A small image embedding model, trained from scratch.
Model: arch swin, norm layernorm, activation gelu, patch size [4, 4], depths [5, 5, 5], widths [96, 192, 384].
Data: trained on Sentinel-2 satellite tiles (TerraMesh), 72500 training examples, 38.8 epochs.
Rows from block 6 of a small image embedding model, named by matrix and row number. Rows with one number belong to one neuron. Each number is 128 + 24 x the weight over its row's rms, rounded and kept within 0 to 255. All counts start at 0. Numbers have three digits each. After the name is the row's rms in percent of the matrix's.
Before each neuron's rows are labels from the 100 images, of 14848, where the neuron reaches its highest value: "lies over" is the class under the peak. Only what is clearly more common there than usual is listed. The data: Sentinel-2 satellite tiles (TerraMesh).
# fc1: MLP up (model.blocks.6.mlp.fc1.weight, 768x192), inputs 0-95
# fc2: MLP down (model.blocks.6.mlp.fc2.weight, 192x768, transposed), outputs 0-95

lies over: snow or ice
fc1.476 097:120128151091160102116130086128097076116144137094154135150119153132182099105156090089136160132140169096141153123097154104135102070114121146148111117124082157098156156129126148162165180073143144158126130116142115097118119136116111100105103115133143121133135145146116120163128134135155129122
fc2.476 094:140175092142120126143121114140129134121154107155140106080153139126118111145156121126110078116126135112091138175133083088151139139124128138096132127136117208163128072167151115090114071152115129152148083163149113163105132137110170099121135130140158153112134162147172153086177133120137142107

lies over: trees
fc1.156 104:108131087101106115145136115148120160166088124138117140115135165095109100106119153142154166097181089130091139140120120122065117088091141158122147095182111143118115144161155096122095130078158127129096130096093100160161122149139080111140157147122151132123088083087165150098119163093163104154
fc2.156 090:122157128098078134123151113120131165127134158099090105121111105138099144111166136129138113152102167115133106134130130131162129105158166081110107096094120149124144104109123137110143153142108144182170138111144138143149104115154149121087130113105090105137118135150110123150128108143128121081

lies over: rangeland
fc1.330 111:128157125107129109180106162120141094102123156087157098152170135109115143101147115107132127099141107141148160109150107124131094111125105128139139108151185158121171136089133132106091152107120152109123113139121148107101107151127109144125138100153069086132129092150169109175085137147155111118
fc2.330 102:160110145089112117092117143153169122127155126180143129079133124105088128149138135151095130146111108104122069112118171149121184101144149082154116128139107108105114114089099134109116156142119121143123142116145161086155142105106092083139151143097152118159123133126088119097135110099125133109

lies over: water
fc1.582 085:137140161171130101151144117156071150107105135113151133078130150116121158114148148197128113135099121135108164138152110131109117144143132126070139143121163085108138109176114125132098129106146119089159095141136110140118127147079114100083080127122143156126113216076149134136131112135149113152
fc2.582 083:136154135090113130086151124130163091110155119122137128133096127165144131142158135064088098126099117178103127134136126108134128116102124137229152149120070124151112124104127136109129116128107122152148107101123194116129069120110119082135129136163148091116120103155130149155106130082132113070

lies over: water
fc1.307 112:130137137128131137181113118133080112155109133139093118122119099153137173132119102133113090111119180141124126109184158126125121140151109101155128123153098124111124111163108171132087093111133101088102149157139143138154167117165123150127127107130103118075102118135137103111138136148135123120
fc2.307 113:135135135117130130137147097142177152155146119092091154141120075144160164126094142147117160095120091105143111128133152114107130155131133104119143146103160139147195103103110177134081127159109105146103127101144115135105126166140166140114162144111114139114148094157117167109110104107103135104

lies over: rangeland; bare ground
fc1.268 114:134123098145129076153156095122093143132126118140126158160135152156150089118153161140139083092083128116141136088157092129147124126124123120106117100148125113121116162114121128134147077138141149161107105103172117118115098163155075072116142135156135103122119110145094110130109101104116150107
fc2.268 104:113160152148107145106129159109123098121118115138129130121109139173093132107103103037138121109121131126117133124110104146106133188124166150139153160154153116127101131130134159148126127127099148136149155157077133103123084151176121129139099113095101086173115139157104111140153133127073143135

lies over: water
fc1.2 093:159135095143162139142128125102148119124108126134152145106167090157082134094157136095129129133131144082120146159112095143133126108058107121109148120127177173108113098157178150148130136127111135154174141139147075117125121138095139175118105152160116140141138146126107067109146127161172090122
fc2.2 103:112124109093133091149108170169088124147115180160142117183120121124144110105151106104134153134130144105157118126115147129127082102144122147167093120101092152131111151152090097102108121155123077121133142085105100146150105158183173136120131107113117118141141129122118135124125144105138159136

lies over: snow or ice
fc1.576 090:152118152106165112120110124098110153149131106158144104078148132133130123166096132178152124128136135119144109090119102136125117112152082132124119184118138094110147135178092139179111117144117129147111126093102071123099089148108140117107097111138117111138143138081139122124180139111148121119
fc2.576 095:136153120119078141129084164170144108111142121122143133146129178105091118120145127153132110097126157101099150127122150094157114116107158133095083138119114122121181115132106103115123155110105112095122100116160139166132118083164097138129102123163167117138107163146094123102107085141137113148

lies over: clouds
fc1.339 081:161095072105108171145126115152083121130113129114152146120078125127104105091112146123097106072137147159137108131126149106169125107112113138128142112138138104134135134117115131134129180111122117124145178130135124135138110137137159140138066092077141145159134131167115164131140143192117120151
fc2.339 091:141108147186101108083115141108150105111149127142113066107124173130139139138123117146121152095098147132088137099146168166099124106175141115139119119119102121122085164137131132122132104148123129136106120135115183118102107148116066151095138116114094137182140165073133115138126113075088145087

lies over: rangeland
fc1.197 107:176105115148152129142121116080142085143116134143155131153129125117119133114150132150142152130135100151113094132118064109140128081146120121126128132148121150048155091133132116049139135117137101152128088154108126125169094121095104103112156113109140183104112146123129146142098114104142128152
fc2.197 115:187146153173130100144134130095142090158123152119068093101137096144120072115129156142147121118100123115094113145150137139095088146117136107153136132122113134184083132195121123175127140123150126147137157179147119103132174128085139103141137168122161127119105142128150161126128140115140137168

lies over: rangeland
fc1.656 101:154143128144127114138090142133128125155152123128144132094128129135134149133120149090090094139104157108163130153133141086055137123158077116104145109125134131180134069150160141135137136118112136167116120121153097127088104102171110140144079094129077135166148124127162146097143115175117145125
fc2.656 109:137119074147109107107138103106149124152102120188134099143086159163131135129122154164101098175123133137128181093122111130108149128137136091102118112097108150129151128128137096108112133133090094147078146132146126132108123154139133123106197106147126148147130145092152148134089140109167125118

lies over: bare ground
fc1.719 112:158150078128120125141132148138163078170136127177132136104132143142127104118136183095124144132117124106142194132125156089112142074133113140139152111113120094124138135125149094101158118088138151145111117130185114149088134129116133133142140166129079114145120107131140102141093152151132152129
fc2.719 125:134103142109131093130126108160162143161106119133149158109103159103123123110136096181124095137142151134126138128134189128085128157161133158144075130094154143142085104127118130123123135134109078126060106131100126101121058109143110102181111092115116116116101136120140111129106132093142155112

lies over: rangeland
fc1.280 114:166163141135101132138111120137125105132153119147130123101139146100118111072133120097118127144120129153095082121103128143096121096122149129089158108119144127158109125107172129146142157082139116101144129159126142133101160095129108116142129129101151147108110088122172114111155106140106130136
fc2.280 110:158104096153120161109152160107147154142119119133133112152128126174124127182092134149135129125099144132122113064141125103153100168126112121146157137133107118146093073144088126094153122139152135135153139110164111131174062119174110124145137101156119116095138087090127092163104155182106153108

lies over: built area
fc1.244 087:108121137111100180130097119137144079139126126144102145093125106155099125177150149136128145115141117132097120157141118188084159093120133127124124156098154116129111132123105140110115082102150145151118087105146135151091135101093118148131148156103135151107106167190096116090066114113158133146
fc2.244 104:128141160093109103103103131100143071153097125130111121081135143140113114122100132119167113122122114167139106098108126128140164110137124145113073166174132084094130105141107152140153134087118129150096145147130122110059162113169139160122116126129123129136155094146102145129163136094161154113

lies over: trees
fc1.377 093:146142150128116166098132119136076123128139139147125161139112146150127108124113158170095134149142165115133118128121128131159152119134117149115134166114122123096164142151160120173106087086137140175118120165132166113124147118136110132063139130119132130170168142101131130146107129100106173117
fc2.377 107:140139143107185116098160135110135136124121097158128150134098112130161130109132109179135177110119161156155145112103172160107077130069134172150122128120109079123125124116113143121090143116166105094079132118147130091080100124147162095154099100164139144114138156122135120151117132139124132142

lies over: crops
fc1.452 104:112113159135105120124122144110091115109110190123150139104168085163101111138153140153119172125122094123150108142130144104111150115145144115110101118107134101145158160153118103152120085139107126125103144164123145176158120117092103094087113109115156176137136119148125118151117136180147156156
fc2.452 104:116134137093183155119127079139142115134127131145161150133099129093145105083111074157131121120149167130115134167144098142118110141108154123146144149149179139102097106066136147099141118112109099122103131086179106134140110164160150154171092110127137099154114120137130175122125104085147092133

lies over: clouds
fc1.180 113:110129086140143077121109122094129152137148141123077128174138120175115108148126167104149161107105133126100159086107136124143124160113128114123117133115127132129122122161113136097086121138112181161120124173147096166121132151147058110163154185094139152111163078159094131131142116120154088154
fc2.180 113:095109148095128131129109146112112093157094153092136090089086136108134131161137086102146132158136127090146143144133126108077177075148184110104123115140149114121150125141130154120116113142136155109142104129137109123145110124103138156106140161132125071102161144142137100137148189102103139130

lies over: bare ground
fc1.279 114:126143085130106097107139154133115132146121096149137155155071073154097134108121126104121077144124145096150133120131135122118149104113137148123117114080100136151133110125083097103120101146158133142120163140162158139165090118097162135149118138110095099112137121120134120106066153135116119116
fc2.279 103:140151155121125114160127142128060105089151058102108101113124124155136140104146125110144130115129173130085155162114126093117113147084085121127121155127163118132134151106145152153152154157117114101152149166130126122172109103155140101156169166112125139145089122127127157131113110128107118164

lies over: rangeland
fc1.662 109:113142130151126150070110145078141113128079126188136084121111144131128135118134128145096143129123142111125148142089122080098119107150166125116098129104118110148164131137132164096130170118143162098136145157169096120132133097119122154124081103141148091101116120146158117115166136153124111166
fc2.662 116:110174126193148167128157129150146116142152101169121136112100145139115150160086131151096168126082125138136110163134125113150154148135146154113095122143123128141132088163106053136107119145115126122088133130105140103105170072141106144127105152095124131177155146116109158105115135114091152118

lies over: built area
fc1.593 099:127141129098066112103144119121128111097108129125153104085151161132133155160104143181116107118129171142163124098142161121116137110151159141114121133088151142127118162100162148124154152086179129113132136131117159145121129091129125132115148110105159113123102137132122142093118111132133100110
fc2.593 101:141095119135158157106135120138162107161132168106122196105159090131146147167106143161098110118113136092132159141199125174102148123130097154154158161134117103154106109145113131107106141131130096150139063161138125119123134124128077130137109167098125133120125086131113171135160152131184148136

lies over: bare ground
fc1.389 103:130124124147120135133135112166102112098167149147149132156106130125158120115120162121154128097075096123145112170150151115148068118126155151154118135119151112111145128089116152163154132133078120132101145079145114141128161081130156131172117127137147144134140129136142156113114139141095097126
fc2.389 114:147124140118119143143111161126130119071049093159099088103116141165154142105140157106097122140150147135088163156108111097165159135157113145169138115090091129130108149143117103085143146133148132120138096115148121105106120146130145136121103160078150114119144143149109158098129103155133105140

lies over: snow or ice
fc1.654 095:103142112124123168135140095114155122130164158137107159121128158101135124071170162115161160149099136118085109133094101108100102143134104174131115142151131085098144148195113147066132140128104137107094096122169080143147127132122138160119135142106139130136083153155136149143115157158119126108
fc2.654 093:088102130127122104133107123124134132105145099125116160092117123125089120148116157118148129147137161149136182125155098108067157164146132120137140119114126130134151112080121108193138097136153136145107154134136104124124084126122137084084115106125144154153109082126176190128124127165076104140

lies over: bare ground
fc1.507 112:125164111138141106079132144107124163151128148168115054112121145156114117122121145104102141148077141119136117138068127137150131112161126153097104116131120143146148129144118122061094162148149111126140135168162096133152157134115160135129085160155100072151119119143090125134150127182149160100
fc2.507 109:109163158128175131162129119121100159127120134146143138111107144114098126097134142138105140150115124110133155060143163136151184104140146142108091128106118170109092098147144069094133142139126156118097141177155137129116108118121147115101150131165117127149172133147115105135113146130116148155

lies over: rangeland
fc1.207 102:057101122096157072161086126112093101112125127134140112102092166129150158092131104126139149145122135087118113152139156130155068086133113130143125153126113121105150158129127116145125128100139152134159168146184142159142096136102114124097104148134134129153142097199109130101123092071121136084
fc2.207 105:129162137078148145116145153111123119101109146158118150104141107096152146085144162163126158166147141094099138079113123144134137139090132140112159110104114121070154118143154099126120159130135156127169119096148127117123118131098093148140176124187102111153156153108140166145156141122145153138

lies over: clouds
fc1.620 096:139169110140100139124127097133126114128151090164135106135073079131164070157152102145096118127127134121128132173130159162174109124142140119118133134132198169138107115106098091160152139112154101123147142120152122123135084090140171171137124087146101079126125157095120142093086145169148126135
fc2.620 106:112103101099166142132115099086132110114100106140125131145085161132137155137103119126148148160129083106118102137143121138076148117123173142122077126143106134142138094143166137068145161150129132112116156160138132111141152130112162087092125107138115134110103140097132102168109124152124124105

lies over: water
fc1.272 099:087100124088127121132123147127153144150131122161121150117129099149142139147135105132142139113120175154128155116126169138119116186104149107139132114132175132163106135084141174168105184172122116114176114116121137136121119135150107142148088109148142136151165116102120096125093130165120080129
fc2.272 106:166162145097124132146122141173128105119160175094118133105107111152103110139133127178137129145124106110161126154146120122110152138153187140144152120135112198095112106160074123113101143094178147142105124115124143120156145132105133115189168120147105134141096157118153119163197109107138134152

lies over: water
fc1.432 112:097140170148091106139121090094141151161118112091159126114145108113154070082125122117122128099122124064096081107130123135108113092125127117132137145100180125155111117150095142117145162168108107095145136123131153144137145143143156102087112102134133160113112110111122113141167115119156098143
fc2.432 110:143073143165163090149110122122111133167109105127148120133108137128132119124121134114115152137112147124089184119117091138080125153058136137144089114106124123127111133106111099113086115098127136144145084123126100129137146153118102103132083091119113148209150115102117136175134181105116095114

lies over: rangeland
fc1.182 108:172131133147151156172093114090088110112135133131176124124157138113149166143163133131116133120125124083126118105154141124089102141168134117099095109131130131139112144106171074134120119086154126128116162153144130140140078081149128118137189106119135130099142107152137157124080127140136105069
fc2.182 108:095122165124164094131142159157139128115133128138125141168104101143136134134101120156104122121136095164122098132164144112121115156120149145157125106094120115124143134150114157125090133143080079094163139159170105137139171143135104082135085136158127088178087124155121150144137144125108179147

lies over: snow or ice
fc1.65 086:159132151129102108107103115107152106119125127123137145093100154135104150114167121129130166124106132121159111154112095143125126141095181147113143150132115133105135121113099144173117133177174107108146211143108159105105110115146161126131114115143117104142127144123153139102068106134137130186
fc2.65 087:145118139133165151128153140130058133142126137159116171113084154140105132122119115155129122102124120102141133141102177109105147136153117115095170140125168108133100109192142111111134138141155158174144135105152071123152135144130162128143176111093108130117140125129124116108108141102110110104

lies over: water
fc1.59 079:110117093137115141087142128130131124083127098140111114117137116135095111150109112141056149122113149133107096132171142136124110150181113110112126107090059129118172131163111183105109134134109096159147139140169105090109143091127118163079083147121177095134128123119139136124099137175130141124
fc2.59 091:136133153132151109144101118121138152152160139127131115097133144124155143135160142157149190119094103104085107087070149130125146157135140152124143195138129132138138111133129106125130121168108092133114101120110112175153088143175129120098157172150142123168129127150106119141141181105118179101

lies over: clouds
fc1.498 097:152087099141153077122120127168107124113165140127174149125115146136151128100131114135131106082108167179105099175099138130108141118122133153169107133148146092137128120136083129132097177129153146104162189140153125132088140147159091107111069135137107132118094148139091116134150170126123155162
fc2.498 100:160155117161147118122134157113111156124111130116161073104142122122151148110107138131158126154091117140136138128073147095129120138101145068126146130100183096172152157160140156089092113138113118118146123132090129152156185152163124118133117175108123130099183119117156144125133096128132143129

lies over: built area
fc1.145 102:117079113095133132171125134126110145139127147128107140113152149138134160133107136133146175148110156102081109107130171161122107139121087138124160111136108116138168153085087144123101164138086140166132141088114139117123128147085124111135128122156115118118119134122146149095173116160099153118
fc2.145 111:143131165153108112102139164113149088107096139126138111103114144119136131149175118110119122143141133075085117084160084108146103137099175144133147176097138103137117116132191085114110131155115158139154119128111133092106123107134150114136127110099110137109138134128085138137111117100129143114

lies over: clouds
fc1.43 098:126131117139119145157149110088107101153159130182120146124136117155169116104116132150155111109125157142131091131140143105135133134092144098179122088130107121135152132158096094126145100132128146137099131170188098171145148124160176107139090140148132138108162111162163148114139162125083140135
fc2.43 111:107118131104134078103120165096128140132146142134179094078157114133116130119105145095144075142117143128095171145127112096162130151073142099108148133106096138112135105122120147179123135146105115138138137089115136115117140143109074101150153156116108133118146156128121126129087129120103138137

lies over: built area
fc1.536 110:137202131153160113140152109082109135115135143132147152119114189103087151098141115083108179064142110128097107109122113131118151090116097175128131138105108097154123103133123102149131146096161124111140101133150119150142101127131121118130150105124116156110143137176153148108131160113145148118
fc2.536 097:090130165100130151133103148099134143132129083103115121119153131148133121113096151163113163148094142129132121125157126127101145105108095107140110096162158115143149127163113140118133152129076105129133085137151161148096105081121106125158100136097152116077122092137107097157146131145136135147

lies over: crops; trees
fc1.317 087:105157183127140113127110129109116119112107166096120161138126122135147122105090110158135139125111137153103098068142128110111143104131192076084152126103136101125120110111160146113075130131114131151157093162144087130064156115124140125151126127132130154130158122141087128109113134123147120144
fc2.317 099:118140115130127128100131162095126122150149134133158137115132078133158159119130143112118138123162157167120139164125127173174123114111077184137162095084087124127133182108113122160137107113118119090121135136140148130159150115149127103135126130107130175162161093081135137188094117090104109152

lies over: snow or ice
fc1.627 093:151126129132093108135138156128099150161132192086137144105190109107150125082130144161149092162111169088115129143118127135137157112141116168129144133113110103143162139142122126101099154070130176104147155081142125113134161082116146116126130127114124165099138131103156127146122171155150158129
fc2.627 088:121111152117122173115123115140150085153154124124160143132144103133106118163143130102104105084106170134205127098115106126117119100115145114112115123130109136144119153108107153120141151180143107128152151180105117132161093156153111102096137115152114087119078145132143148160137138133121125137

lies over: snow or ice
fc1.109 109:127120148142119127182090151104086126146156142094137118109119179123127152111124106093144146113149105135133102157143162075095122098152135123135131091159101119121081142126104149168135116119174127124158102159084151112145136082111115126144131176127139139125140101144074132134141114112173146135
fc2.109 104:196118160127100094142174128143139107147106119133107141121123108142139135127130157142144110100128113166159101160085108166164128136165102110127118104120114164145098100136169088117158113132154093127119139107162089159081139128128127158104169102144104149154126132159158119094133123142126088133

lies over: snow or ice
fc1.72 110:159090145104145124123138159140134176136091112122150143124119188119154137132119097103136150102102185115101118114136137109154130139128143131129127158108124138132165194141109137142151107122136098121130117119158106137141081112147148175141123138077143110128134073109145149141134122123138146162
fc2.72 108:124083103114137112159128077115147136097167172153109129116118102119095127139125135153162127100105147119129160152151114134156102124112147151126167135150109092163097096127135093168084111122091140138151129126136151113102157113144132153161129093118163126079119145118129132095155130121143117155

lies over: built area
fc1.164 100:110128160116128142142122118091146123117113118111115077135115139144155158109134115131112145130139128128168123124144113109148120123145130122130157193113093156131130169090109117114121118110152167173137103146142127110103159155118107162121105137103124117136149090159141173168146128180116144134
fc2.164 100:138157150135108083117150154142161108156115186139109132142116155126152066159090133121115124121113113106124142126157130182151136090142104163112122091155144106129161145122120140145155113120120154107065125156166134146150147114077160074139165133103172112165102141146154102159123114145125088108

lies over: clouds
fc1.383 106:058138095110156188121138132137107100136142127090124134121104120142123102135160150162125104091186161133147109143116121125108103114126164120089137158149144130075117138161098119114136112136105113134128170170139142117107120132098167142167116156087121139107116140152115144132131103095127114097
fc2.383 110:126191127114141138128066115141127132105139149114136106115113149144121096113132181138126134162164135162133122082137119104136143125146111090173148139126148162128119106147117095138093122101149123178115078099089107112088161131125159122112135124120120104113136139107167086155189120131136135110

lies over: rangeland
fc1.290 118:138138141148098145164127141149102125154119140118150114141128145118106115120116164151118124116165175109085136134091125127164114129157147153086122130127075114096165121086118125180118109095129119122122140126089059113133116098117132130124147096124107099133153169148138106134082091113126139148
fc2.290 107:078143158126169110088187091143116139118124144122108134139089117130166101137165168150141130090115091152139166157091103160087172131149133101166111161078135124172140127151127136104132120121116149168144092131146093100137120149139124102132168162109111125136142104121140139138146124083086162114

lies over: rangeland
fc1.227 116:135092121135161088136108158122077104116162126142087148136133112103141133134110147102099169127094137159140140153087156120087150139149147140148179120116110114124157116150129138076147120127128137126161152094114144098105105122087154130176105088113123085128111115132125126126128122152100135090
fc2.227 109:149111135136104125168141085166168103138149112122128173099148155125111134096133116109123190159114093140132094145140130122116111120121122115124106121165073119145110132137107105147137159071087095123168138168154141117091151154101137149133128089109117082163120139103146173135091164133119102099

lies over: crops
fc1.305 085:117144079134173146127128123142144090095171145100121154113100158147128121145175105147139143144123146118130121113126142094103127159141101115144103164097150102140138135125117164143094131087100091147093132110118168168124138134114150141096130171108092087138096177139099141092115144149143116164
fc2.305 083:131108166185131071171148124172149128094112147162151121143132154171080125119086109145192106130157132141107121102116108090125120150096098122133133127177090132130159067110102118114115157113105118131113135131153165136152137128116131142128134129095112112115156181125100089096095130144113134146

lies over: bare ground
fc1.557 108:134113111135121140113168093146131099156154138151100159147123165110153124147139173152108107130152117150131156100178095145126112121094101100125124105142094109076160069120187137111124105139104123124123129108151133118115117129170117110136104155145149105094103128156107154130137173084129121119
fc2.557 115:173150122123117103128135117141098127104129125064158124113104128139121186147154150114170078155133148116174138137157093115155124134108121102129166132130155160153126134110138112137139112107113115109120100114106157112143143157143123107122160153151125158136141114160125122140152128089136140129

lies over: water
fc1.589 084:150156108125113078134119130182140141100204131119115157158129101102126122135129120107126124065124158136118122123159125133101098109141119112089150140122146093122135153139124117136137137130110123126170138121134124154160107138110121135109129142131090092149154110110148127086117117092156083143
fc2.589 091:126105148113156152086133138128077151133141105137102119132157130081156092134139149105143175148155133110153094160144195141119135157146141112165156102134124112115081114145124117125134129118147094133126169102121129110068164109178115128091117155113108165133072133080098146139103131130129145063

lies over: clouds
fc1.215 099:114129161146156130177128129139162084163127138083092127137111082117100139116133132084138123137189181115109160106092151104159071141153090127154123126119151141196141142138150111138159097120131139074140138130115127145094168108124120099136109142130126111148139145102123137121098129134154148117
fc2.215 106:123184146148135134114155169099123112115131122143115159110076129121151128130110131092100121147129159161113119128145118086119102128181111133125145170163092108079106157118137137143114115106178129123057118154093103065101117120102108188122117113105107142158089107161146113147105107116141101136

lies over: bare ground
fc1.462 090:129096132156114121084148134130139088118146135117193123137122117146185148117094146134107160123120104112141127132117187110177106111122138122167159176127117091123132116106124154126133150139162122132136170158129086079172117120096125155109149141121138124136137127129129173121093137139091162078
fc2.462 100:105128147164102154071097118127126130122124124150149096117156103115176125129102177134091168167128193091146132157133123128129171126129084121137142133166147109145125117150132121134156123135157132106176061152144154143092136106140126124164157148131111168127135106170102141118144120154129117125

lies over: rangeland
fc1.727 101:126123138135114150151120149150146124126141158151165159103086127173136150167128127143135133163131153106114066129093156115144126096158116142143166151118123098118143141128166129132135129135100132100146159110109082124097160148125164126138145168153122124131150131151137150137140153147125109094
fc2.727 094:167097120168102104145105121105152100147110150104125118114106127101113114106147123111159136165102130155121144151110104164130140116137151120115138140177117142192134143108152088178137135179157112121116125111141125132118115106129136156126141123156133074165113128120117130177107069125153147156